A small rotation predictor, trained from scratch.
Data: 42238 training examples, 7.7 epochs.
Rows from block 7 of a small rotation predictor, named by matrix and row number. Each number is 200 + 20 x the weight over its row's rms, rounded and kept within 0 to 999. All counts start at 0.
After each channel's rows are labels from the 100 images, of 14976, where the channel reaches its highest value: "patch colour" is the nearest of a few named colours to the mean colour under the peak; "responds to" is what is common among them. Only what is clearly more common there than usual is listed. The data: capsule endoscopy frames (Kvasir-Capsule). In brackets: how many of the 100.
# c30: last pointwise conv (model.blocks.7.c3.0.weight, 320x320x1x1), inputs 0-106

c30.184,191,193,203,196,209,214,187,186,185,188,205,176,211,204,241,184,208,218,197,178,186,161,209,193,185,216,217,191,216,196,188,184,196,200,201,218,195,196,179,189,196,222,183,173,197,194,204,211,204,202,207,202,185,198,184,211,194,220,197,184,193,185,209,220,209,189,205,186,213,188,205,193,204,216,218,210,175,199,194,194,165,255,225,220,187,225,248,222,193,218,209,169,202,177,220,220,181,207,205,236,228,185,194,197,249,195,192
patch colour: black (100)
responds to: finding: ileocecal valve (63)

c30.154,232,209,212,194,218,201,218,228,209,229,172,197,191,178,198,200,216,227,192,207,221,226,227,233,197,184,178,202,218,214,209,211,201,209,227,206,209,221,197,183,230,218,230,211,199,222,174,226,221,231,222,232,203,234,229,207,213,173,202,196,215,197,199,228,197,206,236,226,211,208,211,217,200,178,221,221,218,199,220,194,200,230,215,201,205,197,198,220,219,189,192,218,211,207,195,225,202,204,165,227,221,175,224,199,189,236,196
patch colour: black (100)
responds to: finding: ileocecal valve (62)

c30.227,221,222,203,228,234,226,224,208,226,216,185,216,184,193,229,216,227,205,204,218,194,232,224,215,217,199,191,197,221,205,225,212,238,226,201,202,231,205,234,214,230,227,229,227,201,233,223,236,216,234,210,236,208,235,215,211,211,209,229,218,223,223,224,211,217,211,211,211,221,227,229,218,182,222,230,204,237,226,214,221,217,227,186,218,194,204,221,206,209,181,183,201,217,205,185,184,214,174,187,211,214,204,210,193,225,183,182
patch colour: black (100)
responds to: finding: ileocecal valve (58)

c30.131,206,220,225,192,204,204,181,218,182,201,172,172,191,196,170,161,224,197,184,187,200,166,198,193,223,184,183,199,178,198,198,218,172,201,223,155,172,209,199,194,180,182,221,179,211,198,169,209,206,180,203,196,181,139,159,200,194,193,199,196,211,184,200,209,191,206,207,171,221,179,178,214,178,192,201,214,208,171,159,167,207,195,169,213,173,169,223,217,169,224,237,198,239,203,177,171,181,189,217,198,241,187,189,185,230,210,217
patch colour: black (100)
responds to: finding: ileocecal valve (62)

c30.273,230,227,232,239,208,209,219,212,239,202,225,173,212,224,194,189,225,253,246,225,213,184,261,227,222,211,233,221,200,234,227,233,196,216,224,221,204,242,193,244,210,244,246,194,235,224,201,213,219,255,239,229,190,201,213,229,241,207,215,206,254,219,211,223,209,259,225,212,224,205,207,241,221,231,241,221,195,216,199,238,231,229,200,203,210,213,200,220,204,185,177,213,226,218,194,190,221,182,225,206,240,202,197,215,232,201,182
patch colour: black (100)
responds to: finding: ileocecal valve (37)

c30.88,209,206,224,193,232,226,161,194,222,243,221,169,211,172,174,207,228,213,197,216,176,189,220,211,208,209,204,196,207,205,231,240,177,213,210,209,185,223,167,167,203,224,233,183,229,223,191,242,226,222,224,203,200,186,194,202,225,219,229,166,207,190,223,200,222,197,222,191,234,164,200,223,199,212,218,214,157,197,166,194,225,235,205,219,197,208,228,239,184,194,222,173,233,205,237,185,169,171,229,220,203,197,170,202,218,177,211
patch colour: black (100)
responds to: finding: ileocecal valve (73)

c30.235,253,215,237,251,235,218,205,227,242,245,196,209,204,200,196,205,236,227,219,203,204,208,181,242,233,210,205,220,207,229,229,239,199,220,246,215,186,190,202,213,188,198,224,199,221,250,210,238,193,196,192,220,202,180,175,224,227,244,226,195,207,230,252,208,212,212,231,206,256,198,196,228,211,210,213,223,198,214,208,237,201,182,189,232,181,193,218,225,216,215,185,212,247,231,216,191,222,176,197,199,204,224,188,199,189,180,215
patch colour: black (88)
responds to: finding: ileocecal valve (28)

c30.67,210,213,228,196,214,203,212,223,203,219,216,189,196,211,203,182,207,198,214,209,195,216,225,197,213,215,215,202,190,205,205,210,212,231,219,216,216,211,196,202,219,199,232,211,211,226,198,216,219,226,213,229,202,173,193,219,218,220,241,213,198,221,205,224,223,226,213,208,227,193,203,214,188,204,201,194,214,210,193,202,198,170,182,193,180,225,190,188,183,176,156,211,175,194,164,191,240,171,186,166,198,225,174,201,184,153,188
patch colour: black (100)
responds to: finding: reduced mucosal view (30)

c30.220,218,222,207,252,207,193,229,204,248,203,201,261,212,208,219,237,230,233,190,197,218,242,189,212,201,224,185,232,243,221,213,221,259,210,207,229,212,220,244,208,228,218,215,249,229,216,242,213,189,195,214,209,230,227,221,198,220,212,202,205,230,191,203,212,194,210,193,230,231,242,218,209,186,211,212,228,245,240,232,232,205,215,200,223,177,227,196,192,197,157,170,202,204,180,178,186,250,191,242,192,226,212,205,216,204,150,161
patch colour: black (69)
responds to: finding: ileocecal valve (30)

c30.234,207,190,244,196,207,195,192,227,214,220,210,205,201,189,205,211,208,219,197,163,177,186,188,216,212,174,189,205,234,204,234,247,193,223,235,200,189,214,207,187,214,208,221,194,208,246,206,208,217,201,207,205,224,217,206,222,217,230,239,205,213,200,209,192,189,188,233,207,240,205,215,217,185,186,197,243,202,206,194,192,213,241,223,212,220,210,209,259,183,207,206,159,215,198,194,175,211,179,208,238,221,210,174,187,235,183,226
patch colour: black (100)
responds to: finding: ileocecal valve (60)

c30.257,207,191,237,222,225,197,194,209,201,214,213,198,213,216,227,216,190,233,202,202,214,187,200,187,229,174,170,220,230,219,225,218,200,220,213,225,204,190,204,185,194,197,211,225,211,218,227,211,201,175,184,221,213,214,204,215,220,231,200,216,197,213,226,228,182,181,204,200,241,173,209,194,219,187,190,196,197,216,204,184,202,231,216,195,201,228,196,196,153,199,179,182,229,215,182,165,235,178,187,205,197,219,177,197,215,182,204
patch colour: black (100)
responds to: finding: ileocecal valve (40)

c30.39,247,225,205,246,209,217,159,225,231,210,200,169,205,224,169,174,236,235,190,194,215,194,230,263,227,213,194,238,172,199,199,208,181,229,204,189,183,243,182,245,208,222,206,172,200,233,169,204,234,245,235,237,174,200,193,237,195,178,237,160,245,205,203,217,191,224,207,190,213,181,196,252,205,207,220,214,202,216,180,256,178,229,187,227,198,207,254,220,234,200,217,188,187,195,207,190,186,206,218,224,216,182,236,202,258,202,205
patch colour: black (99)
responds to: finding: ileocecal valve (57)

c30.145,211,190,190,206,216,202,200,205,209,199,197,182,250,186,212,233,198,222,208,200,200,184,230,201,212,206,209,203,231,188,215,201,217,208,180,221,205,228,165,179,197,228,207,209,213,182,207,199,222,216,209,219,222,183,184,189,232,201,185,193,183,231,191,211,221,226,209,198,199,178,208,210,223,201,219,220,190,183,197,195,216,233,194,217,180,221,226,216,204,208,206,176,235,183,206,185,202,176,211,213,233,187,198,190,224,188,186
patch colour: black (100)
responds to: finding: ileocecal valve (67)

c30.20,188,212,224,170,194,203,213,182,162,218,180,223,193,189,191,211,207,206,196,183,217,213,186,176,209,215,184,204,193,194,218,218,235,189,193,181,201,193,212,167,207,180,198,229,220,222,183,183,188,177,195,215,197,216,236,215,180,176,205,202,206,213,194,224,171,190,205,220,217,192,206,186,214,195,189,209,216,208,202,204,213,186,229,169,208,207,182,226,190,214,223,196,220,207,195,193,244,194,206,210,170,200,192,168,178,194,232
patch colour: orange (35)
responds to: finding: ileocecal valve (32)

c30.242,210,240,195,247,208,191,197,212,224,221,216,222,176,231,198,194,227,219,237,238,235,202,206,207,194,220,203,225,186,196,212,225,207,224,201,215,230,222,216,219,226,216,223,220,229,189,183,189,199,207,204,207,223,209,204,215,198,203,224,232,229,215,209,218,207,201,201,225,197,227,193,212,182,243,234,227,241,224,206,250,211,238,190,253,192,198,211,216,194,204,168,207,227,196,206,210,183,205,206,199,251,190,228,212,246,177,197
patch colour: black (98)
responds to: finding: ileocecal valve (66)

c30.84,190,185,209,184,209,199,185,190,183,222,192,194,191,175,210,210,210,205,216,158,198,173,226,209,202,191,208,206,194,191,192,191,197,214,224,192,172,222,206,195,190,219,222,191,214,219,198,205,220,213,208,213,202,207,178,208,217,204,217,177,196,210,221,213,204,208,218,186,224,167,194,210,170,189,210,215,189,184,202,171,197,205,210,190,204,184,241,229,165,208,208,176,226,203,187,188,175,197,198,210,230,161,169,168,228,212,212
patch colour: black (100)
responds to: finding: ileocecal valve (68)

c30.0,225,185,245,202,214,227,193,219,202,249,184,217,184,200,208,204,201,214,205,207,194,198,223,227,247,186,209,227,196,214,235,237,208,218,225,179,206,199,181,189,189,189,217,198,210,229,187,218,195,219,197,225,220,219,228,220,215,228,233,223,201,213,215,209,183,197,232,209,244,179,213,224,196,189,207,222,206,225,205,217,217,211,229,222,191,210,209,227,177,207,192,189,235,201,216,194,226,181,208,228,221,181,165,185,199,196,223
patch colour: black (100)
responds to: finding: ileocecal valve (29)

c30.150,218,178,222,170,209,220,227,195,196,204,165,228,133,187,203,210,202,191,224,192,213,225,231,186,192,209,217,185,203,189,194,203,220,189,213,218,232,216,219,203,222,241,193,225,229,206,226,198,214,232,199,210,218,220,242,201,201,177,225,214,187,212,209,223,214,239,212,222,210,214,209,215,187,215,230,196,234,247,242,196,219,204,177,192,182,218,183,210,188,190,184,213,194,204,172,189,222,211,175,178,204,210,196,208,182,180,172
patch colour: orange (33)
responds to: finding: reduced mucosal view (28)

c30.244,232,220,233,237,235,198,196,228,231,215,209,201,207,223,248,206,227,237,207,214,197,215,207,246,199,194,196,219,207,226,239,203,221,226,227,202,197,230,212,218,223,230,226,229,241,210,197,208,215,218,207,248,211,235,224,212,240,209,224,193,253,216,239,203,213,223,208,201,240,233,234,225,185,211,235,206,198,217,226,218,210,221,203,235,197,237,241,207,206,194,168,214,197,192,196,194,210,195,240,221,229,209,204,214,269,176,202
patch colour: black (100)
responds to: finding: ileocecal valve (64)

c30.214,211,184,191,228,188,177,177,204,234,202,205,215,204,211,243,243,213,202,205,213,174,206,199,213,208,174,208,192,212,207,196,219,204,215,191,214,182,176,175,204,191,186,194,187,203,207,231,222,207,203,200,224,224,226,168,210,221,233,203,202,214,212,210,217,202,184,191,179,219,199,208,208,202,182,186,186,195,194,202,207,159,237,217,237,210,191,200,238,193,221,195,188,250,220,175,193,180,213,195,222,206,181,197,187,233,191,215
patch colour: black (99)
responds to: finding: ileocecal valve (40)

c30.179,205,209,195,210,223,197,192,206,200,215,207,170,192,184,186,180,224,226,201,189,195,179,209,214,210,169,168,214,178,203,222,230,166,239,231,157,180,212,169,184,204,224,224,186,196,234,164,209,211,195,215,200,174,199,198,200,204,227,216,182,215,207,216,202,202,203,227,185,230,170,170,207,179,200,195,202,185,178,180,228,204,219,223,221,205,179,228,226,204,197,232,202,257,233,206,205,192,224,204,217,205,185,226,200,232,206,240
patch colour: black (100)
responds to: finding: ileocecal valve (68)

c30.42,233,224,209,225,206,207,243,223,246,212,176,232,202,229,208,189,223,200,192,200,194,221,220,208,204,194,214,228,215,215,208,219,237,198,218,184,216,240,223,239,212,242,218,246,238,216,195,219,204,221,195,238,196,236,244,214,216,219,217,231,218,197,199,206,227,235,221,206,193,223,203,228,186,228,226,224,247,231,229,212,217,230,194,243,207,195,212,184,217,182,188,214,231,207,182,173,197,189,222,197,240,168,216,192,220,200,179
patch colour: black (98)
responds to: finding: ileocecal valve (68)

c30.66,190,180,183,178,197,167,219,170,198,169,218,212,231,171,215,227,172,192,184,161,204,208,190,183,161,197,162,175,235,196,187,183,202,169,170,212,185,203,228,188,200,177,198,217,178,193,222,199,183,193,165,187,236,213,214,181,203,222,163,193,172,194,174,186,194,199,164,226,177,206,234,192,193,209,176,200,198,207,227,181,224,176,174,152,176,202,198,199,152,200,171,213,195,178,180,167,220,177,188,161,169,204,152,204,189,167,188
patch colour: orange (34)
responds to: finding: ileocecal valve (44)

c30.215,197,219,233,198,232,201,222,195,195,222,205,222,219,188,243,218,222,201,224,200,215,205,221,176,205,219,220,188,216,222,209,216,217,217,221,211,199,229,228,184,236,203,201,219,231,211,217,201,209,203,224,203,223,215,241,212,233,220,213,208,189,234,196,229,209,228,230,215,221,203,220,202,209,225,200,206,230,212,208,189,233,231,179,187,190,222,223,217,197,198,197,181,229,202,219,189,241,182,207,190,236,221,186,218,242,166,196
patch colour: black (100)
responds to: finding: ileocecal valve (42)

c30.129,247,216,260,238,232,192,195,225,240,245,217,192,202,217,185,197,240,241,204,196,204,228,214,223,246,217,208,234,223,238,232,228,211,219,222,196,195,206,200,219,195,215,246,217,222,242,219,245,225,231,231,224,230,195,207,240,236,215,224,202,233,198,222,186,214,215,232,217,228,212,231,238,180,236,227,210,199,218,203,205,231,195,174,199,182,209,191,199,189,211,223,200,246,211,209,198,237,180,255,201,203,210,195,212,193,214,196
patch colour: black (100)
responds to: finding: reduced mucosal view (31)

c30.24,183,179,207,186,191,198,210,164,171,194,198,218,207,160,249,250,187,196,175,170,212,228,213,191,167,191,187,188,224,226,190,188,222,198,197,224,197,213,199,195,202,200,180,229,219,175,247,187,197,202,176,178,231,249,218,212,213,233,183,190,194,226,185,190,156,220,192,226,200,215,240,207,231,186,216,215,224,243,223,202,210,205,179,174,168,221,184,234,187,207,175,209,193,166,190,193,190,201,186,213,183,195,155,210,189,181,175
patch colour: orange (36)
responds to: finding: ileocecal valve (36)

c30.310,215,211,208,238,219,207,178,239,249,213,197,186,203,195,210,191,224,228,206,228,205,216,226,238,207,187,216,224,187,219,206,212,222,212,207,201,210,214,210,209,197,186,199,221,233,187,193,195,191,193,222,212,196,222,197,235,210,196,197,192,236,224,201,215,210,215,192,215,227,190,215,235,206,214,195,231,181,219,219,249,224,253,201,237,195,227,232,226,196,198,200,193,244,225,202,197,202,212,198,222,252,173,216,204,248,206,197
patch colour: black (100)
responds to: finding: ileocecal valve (65)

c30.94,215,194,185,176,184,191,221,179,172,198,183,240,165,180,244,225,214,158,183,151,226,243,228,194,207,212,213,205,233,190,196,183,250,190,213,234,226,216,240,176,227,224,177,264,200,193,236,185,237,228,185,205,227,254,225,195,182,181,202,229,201,244,206,228,178,228,194,238,170,234,242,198,174,190,233,187,238,245,256,165,190,184,213,186,201,199,188,171,182,184,186,194,195,204,175,191,210,213,186,176,179,220,202,198,203,212,183
patch colour: orange (36)
responds to: finding: ileocecal valve (31)