{"model": "rotation predictor", "dataset": "capsule endoscopy frames (Kvasir-Capsule)", "train_examples": 42238, "image_size": 96, "crop_scale_min": 1, "horizontal_flip": true, "translate": 0.12, "arch": "res2net", "norm": "batchnorm", "hidden_act": "relu", "depths": [5, 5, 5], "kernel_size": 3, "stem": "single", "widths": [160, 320, 640], "init": "xavier_uniform", "optimizer": "adamw", "learning_rate": 0.0012, "beta1": 0.9, "beta2": 0.99, "eps": 1e-10, "max_steps": 5100, "batch_size": 64, "epochs": 7.7, "lr_schedule": "linear", "final_lr_fraction": 0, "warmup_steps": 1020, "weight_decay": 0.4}
Rows from block 10, named by matrix and row number. Each number is 128 + 24 x the weight over its row's rms, rounded and kept within 0 to 255. All counts start at 0. Numbers have three digits each. After the name is the row's rms in percent of the matrix's.
# short0: shortcut pointwise conv, stride 2 (model.blocks.10.short.0.weight, 640x320x1x1), inputs 214-319
short0.487 099:093088142147142146129138070116126125173098109122130139144148101124145107090090090154140159096117109148129126098123092106124110111050148111163111080112112168139119149102102120143134143146136121117107104123105094090124106147132116163160111103094115122081065128112136134067125128107129123102115159127099113098094158146075
short0.488 099:140135134151137101134135183110122191112145148151120131153112158147105120144136134124138092147152156139159139157132143167124127111193116180118132189142118126114138126151160090130124123145130131146184114189191138115128125155110156116138156156139124116118160127130097126174108126175142154136130118120119111141155117128167
short0.489 104:129145145111102091101150164097127114103142110115099132119126148136082130128132139106091102114148128091158169109089157133141154161134134152102141143122134060117093100137109059100120116155167145137128074115156133119156115124108139091113153134106121132134144160131072115142099144128124103151108068103120136127140093077153
short0.490 102:142120072152125147173104102163098120143124132132164104108131109130187098101131115121141131119106110156087093147168121099107112100123131101167098086129133186163158135111146172150137155103084137137120153128081128106107128127151123169133118119125117144141109113126180148116147125110112146113140150120127127130131144164095
short0.491 100:119131085118143138130138049126114114170079116145134136112120113123140109102089128124132146128114090133095109107153115061095110108105153116139116051129145142126109100132121141134137111166114143125091122111092115144109108107112120159129126126105108140111117115109146122061115124098126089148115151133097106102130130151077
short0.492 106:148181117136134123160125156113130161104144127180137126139143138145125129119139150127116106151132166111156112182135170166130112120186120177108133167110119118148134111162170105117141108121138122150196140159167162113137143120115154124117118143132135136145168140168156112151165119140144176141177142154170142171160128126141
short0.493 104:109099147108114129122129066132127065125092116099150120081115130127130157129128137145128130108116106103110126084116118076140140141081152086113120090107127119126135132116103146127116133128124110090052141079106119148137120106132104120105145096128134126118099145094124130083115121077127085113109139117097138104082115139075
short0.494 100:163153126122153104136134157126139190098146129163109122119133136151113125137134128133109103157148157112153138151112157161139100130207094165109144178108135133126126132168173101118112106149134151160176109172178136118132111148115161117135145173140121108124164143141094127169139132144140155144145106133150135157153121129173
short0.495 100:112084134097128128091145103114139094146113112087109114137091126114108126111116132110113155100124101118141134095093099104146118154073122071124156095142132108124107106106092113107106116132169120114064134085120095130131093113126112100132142092115107127117109116113130146077118130100134059138071115105121124101093110097118
short0.496 100:153144123138135112115157184109136172112157155138112123162140136157127100134143151104098122124136134123127116128100156168137144135189106152134150167114127110119113130165146114118122123169132130155167115165176106105135147160104172094138139161131128123149140130124091127182127107167126146143133130141140130147147142125153
short0.497 103:116094116113120137116113066139125099134069107097141126094108117113131131106105122153129140086123091142101135059117110086138154142066160084150137089126133144120123124084092134145133148132131122108054124074090114131145140104120096122122135091129123137098087112106110142072124161109099064128091120111102131098078111127084
short0.498 098:145179127127146118160113158148138155126144105159111150125141158146134144142124119121108107167121137122144128180135154201119141133154110160110107192100130132151128115170177109140135133110146114167171156144150145131148134159126151128112137152121137115159184158190158108174172138141142181140150131155183141174160138151143
short0.499 097:146163122142131108100107177108141141089153115142123118127129140123095130148135184122089126131136159100136163137089172138116119134174129159115140183127116084111134118131123117122145111125152114159141109142144126132149168140100128106087090177093125137168162112124134098188142155178085136158135110136159129136121116120140
short0.500 099:144152101162143120153105171122112168133163135172142143119167148151127128112154127136122115155152152152127117190154162179103135130154125182142101161110139155139130156145187142151163116109112135171188146169154142104130129168132153162125134136118114127142170118152128154190153124162138161119169155147151123189183133160156
short0.501 096:145139165117118115104125185124157133079133125113099134141131121133090143157135169126091132107155135128153164127119172145151148129167133147123162148150127098125106121119144071108134109156137127142163130148175141143151144146110152107124111178110160141121155141129103111188121157180110145149161105115141127128132107089151
short0.502 095:139145140133117104103148155121121157104137133153107117141119138144082140155112152114113108132148120101142129149100179163142128149169123174094146151140109103112099119141145119115100115141157134153159095165189132138149116162105169083128122157122151092113149151141077104177131121146134153166135098114124139137132118097159
short0.503 095:113154174107133129139145189106162171110146105133120155140118164123071151146138118138114096131147109116175154160138115173144156142134093143135150174138125098131124112160152080112087113111155099108141109132173127104143128145133185092113179110144113111116146138156078152186100109111157130122115120104150158151154145109186
short0.504 100:148171096148149127151109185132131159104156128143113112123153142141139100138139152112117147150122169136130113151135173169130131096181141185125122170125144127138132122153166131138174104134127109161202113163149162121120148158121120126111100160110149126144179144143121122188132140161120182138176144155163129148144122159134
short0.505 105:152152110145129134128138168117118167104180141155131151156147124125121108118123122117103121152153150125127116163122158176132142106205125171121122197122133130140118133141161111125134109130133141169188104182184126107119125137112167118130100155126116130156134132168130118188147110146119192166136124148154131142156126136145
short0.506 103:129164130139148106131138198138142194134184137152105144153136133151097133132147135112125120121149143113141108141145146168140130135201135174114145185142118124119134133138176134119144138126126138174172109173177143124134120142114170101116129166121141138116151150141114134182125135147138184134164120143123135170146150140175
short0.507 096:195151117121118119107107136148104097080134140120090125107150104117120119155147157104119095127127184132123100140094194127101142115180097153139155134112107106138137155099132099111150112132099140151141150143130120159138174130107112110125080172131144125134146118113128095147160154164104169139161096144138131118130133113129
short0.508 103:134083150108112135116124084139121098145091123098133100101099134107109128128107109129146126112120115130123150081108102086157115125078128085125132102145119129127130113099083122117098148133140144102073115067096122141139098101123105125131139091161102133122104115115107137077102114081098066120105114122093118098109111119091
short0.509 102:102078135097110145095125097151109072132078127088123125097111124125119133136097120135135144103102110129109160091132077111137142140070125088143136087128119107131116130099090120140105134118117136077063130078072122131149131098126107141121121113110100116100094141087159119074109124104128077126077129100114114095095133101071
short0.510 095:117106105129141133153113068156127103144094149105152112105141082097194102100121133126150158146125135139101093120130134078109130092106157097137096082131128153140151135099115146132155134130090130124124155102056117127109133096139093136125097132137108140138100115110177131099136144133112138126130153138116135124127120158073
short0.511 094:090101137140150155080150057111133087145099140126149118127149122150143121118116148121125142136126113144128122097120091084151113135082134123156104105129134134114114107121133127120121130159145167108080100102108098134116120100162096105146113107086118122131109101116110137079104131093129066150111142138123128107103128089083
short0.512 101:138148133149133129147142153106118178135173138142135129135123138142143116126131153110113126121137165143148124168134146195121119135176100155101105173089105103131112129145152103114115107155120134170207115160160154119151139128126130112126104173104128115148136142149117134168136121160122185156144119144172127172161128109141
short0.513 105:126065149099128122120120088125131092155109125121134098148109108109124151125111116120140118096103118125123122092132099079153121140092156092160150081161131128104100135097091114107108151142113144105055109111110106115105123103136116104119142079150135143108087109093126114078086131106134074106104116115082128107098116110109
short0.514 100:142166127160132135161139177121132201095143125170119144148109136160121105125144138114107115128140137125141108169135126195122110135173098163116103175106113120126147123149165116108120109144142116158217112177144141095121121135140139126138109157110131120133153117176131133159130102165148180124146106125136135160172120128159
short0.515 103:142161123129129119158144172111136160125157116179118159140127138152148108115137129120129103158147148141161127180143140179115126110185118168134135182105127128150133119148160121109115130123146105147203128146173161099140116156101156134131136153127104125124167159179138132169127112137129182149152145153170137153181141131155
short0.516 101:117066125131139142111121057146115094172104138109113106143114098115122138128112116111123142099123094143105125087132091062135148123089154110156114059145136148113129135115105129134110138152111158083059117093096121124109124126142112137148150078131141131109088092112116146076105127088122062115106139137086118098105138133093
short0.517 098:128157116154119117135117189104128165100159126147113145153133158137137120140119142128129115134158146136165148172103173165130110122187122168131143175126117116113128126147149116132130110144150120141177109155172140099153146158109156121142116158089157106149152157127126144196119136181129163133158134119166119169167118130168
short0.518 093:151173107124106139168118181144104185103166094134121156115158148142167129117149115150131110135128139146147150164136129166134131133150127150111129170102118152173156156151154114121141129115124090150173158164143127119143117140114130147132111148151119121129145149150150146176161111154116201104165150113162162177146133143146
short0.519 104:145196135158152127136128162133136171129156142174121125125134145150132101121127147133118113153143170119149117183156141191116132132182120184108110154105135109124122110160166135137152129120124139163178154158141165131141130134129135144141122143114137117164170140170145126168168119165145163161161143158165127177151124146159
short0.520 104:141163137145133115133136187133131187124161135130119138137118137144112116130130161111114093153128150098167145149120172174132119143205113158114115171103121124136110138138154109140115109133145123169196111162187128118138138133107143129127114164108137102132150136133114134172149115157115173143146101137147128146174116126161
short0.521 106:101102136094118140109119071149113085132102119104133122105130114123123120116098101134138142125124112144125128091112087093115139114070127065149141086126129111153114115089084106133114144117116114092076122085091122136138123104112117116122125101151108125099086107104126135060111118075141084125106136100112129078113127114085
short0.522 109:152171143150146134154118173108132180129145130175120126150133131130130107119140135127121139129154131145130107171124164196130122142161116169122125175110113131132145124136163097110148123149139131144218124164176126128139123126110150136116108155105143116140136121134137117176148125146121181149141120151144134160152140142163
short0.523 102:148144142132149095142149166100134155103151122143110150152116150157118135145137154138107097141117143101170135129129165170148108157194099146093119172135132102123107123155140089102113116129139127170174119146193134133136138137106139118137147151129136105136144140159082127161124109142128138151142103122155117145167122129166
short0.524 100:160159129140146113129123182100145130105168124125121132152140149122106137136122160111100111139149155095166140116092169157149159142200094149135145166113140091124120136142142086133133114156128124156152137142180134125151164139127153092134127150106150133138166154125127122195124128166130150148157117134144122163132102119149
short0.525 102:136145175130124106132146186111148160111132133141127157124148136132101159135134115141130104119151132124174179133111157167140137127146122153119150196114111128120119114126155081133131130126146115141161112150194135120132117155110159120104137148130140119115141166143108131189103113129137161089130107141143143160156143094185
short0.526 093:154149114133112132148073138147118110088149126119122121109130125125159075121170144129128130091118191126095126126105171139132133115168104126125141132107143150152141118126115114114155127127089124152182134147124122142133157132137115122085101189117152146165151108103173114128146122183101165146192106115139131137132145138134
short0.527 098:102088147116137131090161066124145096153090110101095119124131123121117127121113156105082141102136101120135124085122125070132120144118158126138116074126137076136117109095091102147107100147142153117049113068078094138121154098114147146127142109108134136102104120072114122075111122129122086143075115121123095082087111096101
short0.528 104:132178129166121111164118160118134154110159153172126129108141157150129131123122157131144122139159158142130114180140168154136122141195104183113109168108114138141145117144180155117134109120113113156193117161156158122112141167139136126120122158106124136126150140155135112170134123155124189142153153142156127183170146153154
short0.529 102:131119078132126138149113106154120134160116098114155119130130119115200115097126114124155136124120128159094079149156116118117107085108147131165089072095148183141167141121133166160161144096081136103125141117079106115125133121124109164130099124133104138125093102123178143103149112118109151102137171125145112123129146173117
short0.530 104:146155142139135114142146189101124180132158147163118131153136147165103108142145142108122109126153164141151126155126161154106137127199142180145110179117134144105138129153148135118131119135118117170165120168187127119120153167110138122136144165124121143127171122167127126203121121169124158147138127135146151149146139144169
short0.531 105:148187121145146135137122156110133163118174139149132146120144150125125124138128155100129114161144138130162120148128171169100137129190100162096114181091107097118147113134145128131122101149132147163192137156173154124132143144106151124127110148121129115156166129159139124168147131164152190157154134136148135148176140145145
short0.532 100:118125092151119138166124080136114115144129133134153126129126097126204137100122086139154155138133129177097096149151091105103111103107152109166103098129132180159129152131132156147143154094086125115120148125103127104116116120129111157151103105129115144111087130138145143099135117128143120104146155133108145141128169154097
short0.533 099:128088116110163133141138032125129089169105126121131122125123109119141091123118112114122166118100106145096088098141139062145122116088165095139110055143144134116139104125116166150120104150120127133080111076095096120108111104110111146113114084103129109106095087111143134051134119110114089146107145117105119090116123130083
short0.534 103:099098124119124148101121070117130079158081133074139132119133115127138136126108135150129142094104119134107139100133096077148154112079151063124121080112117134142134115103098130119112150109128113109081117076108106122115126124143100127109128097112131135091103144101108150078103130090105068107076145116090117086086113118110
short0.535 097:133144121124100141166095184153138176095157112113138133122133128106131150117142102134154114140141114132147148168144113198129117132124121137156140158110130175150138135156169138127154138091101083139164148166141145093106112152132135127100151154170130124114160135161121148171136116159141169080121131134122171163167154181149
short0.536 096:148195120132121120160096198109164167109165137120108130148135127124116143154152160122134084153130150119127139163142121187131124136176112156146119162135132114137126111133172101139122108099147128131170108178176119121135105165132172122113143136124153121133181145155129108183161112138132183114150136132132157174198153141158
short0.537 100:155166124164135133162122160122121163122158110145111127124157146132151123140156128114141130166145138139151088180160127187130124127172114144140113174117115148135159116141169110127143132119109126136207153181142150117112145122137149128136117177123139153138142132147132132148143128171124197144183151121160141147163144166146
short0.538 103:154162123153138131127162163116133174123169148167114121172134143146127106119134151104125104147145136127155118165137165156108114115178134181115146181112143129118121122168158090137141116129126143152178096174185131114126149131124166107119137169112127128153160134131115112171128113166129158131132117147133116159162124125158
short0.539 101:110107100148128142177093106160102125136114130116153129123131132110171123098125083132163119161117136151105090146167129136132112099100130123164108092118122168149160151119154161153164129110083105133123154134099138122120110131144121183129103136132129153119119134146191141125142110117134144113134163128149144140125145196130
short0.540 102:140178114154125102125117194115130201116152140142110132153147132147114140152131141108129109138152132113126129157138147160117120141211119171141137178131120110112119137143171101123137114125124148158172111166178147129112140152103167114125150147140135109126168142159102108209136115158139171144156114137140121148140121116176
short0.541 104:107086154078125110115124097148144097143095110079128146093129114115104158144120109127109113109134107114135158075119095094135145158062140102131148101114125134124122118112096109134101143114138095079064146077107099150162106103122096130126138103116117119122117127125123115072133150099110059093092114096106118086118111125116
short0.542 093:144163106138138121194107164128124166114160130134159134124135129108164122136147090144136129137114141173119101197162121185111121103159111130127125148097127195170173155140132158121169122107098101126166150156123141111110141158129148134138097138147123118136149143153136124132171128146137198113167161140157144157168173177158
short0.543 095:124138133110131113138109193142146167076159094118111150135127147146124135126153115129123107152138139112154159167144121228146110146130105120146123178100119142141135144143137099118119129082129090117165131157174153094131109183129155102130164118170128117138161141171115154170140099136138161066127113118123148147169141140172
short0.544 105:128081122098120135099128077132130084130120127097142108132125127113119145120112126143145125118104104130106123089101114082148126133064139069154148092161133147128119119105082112111116126120142131092049120110113093147133110110141116135107134106159103140112090125087116142093113129105109058092079122111085127078092111109092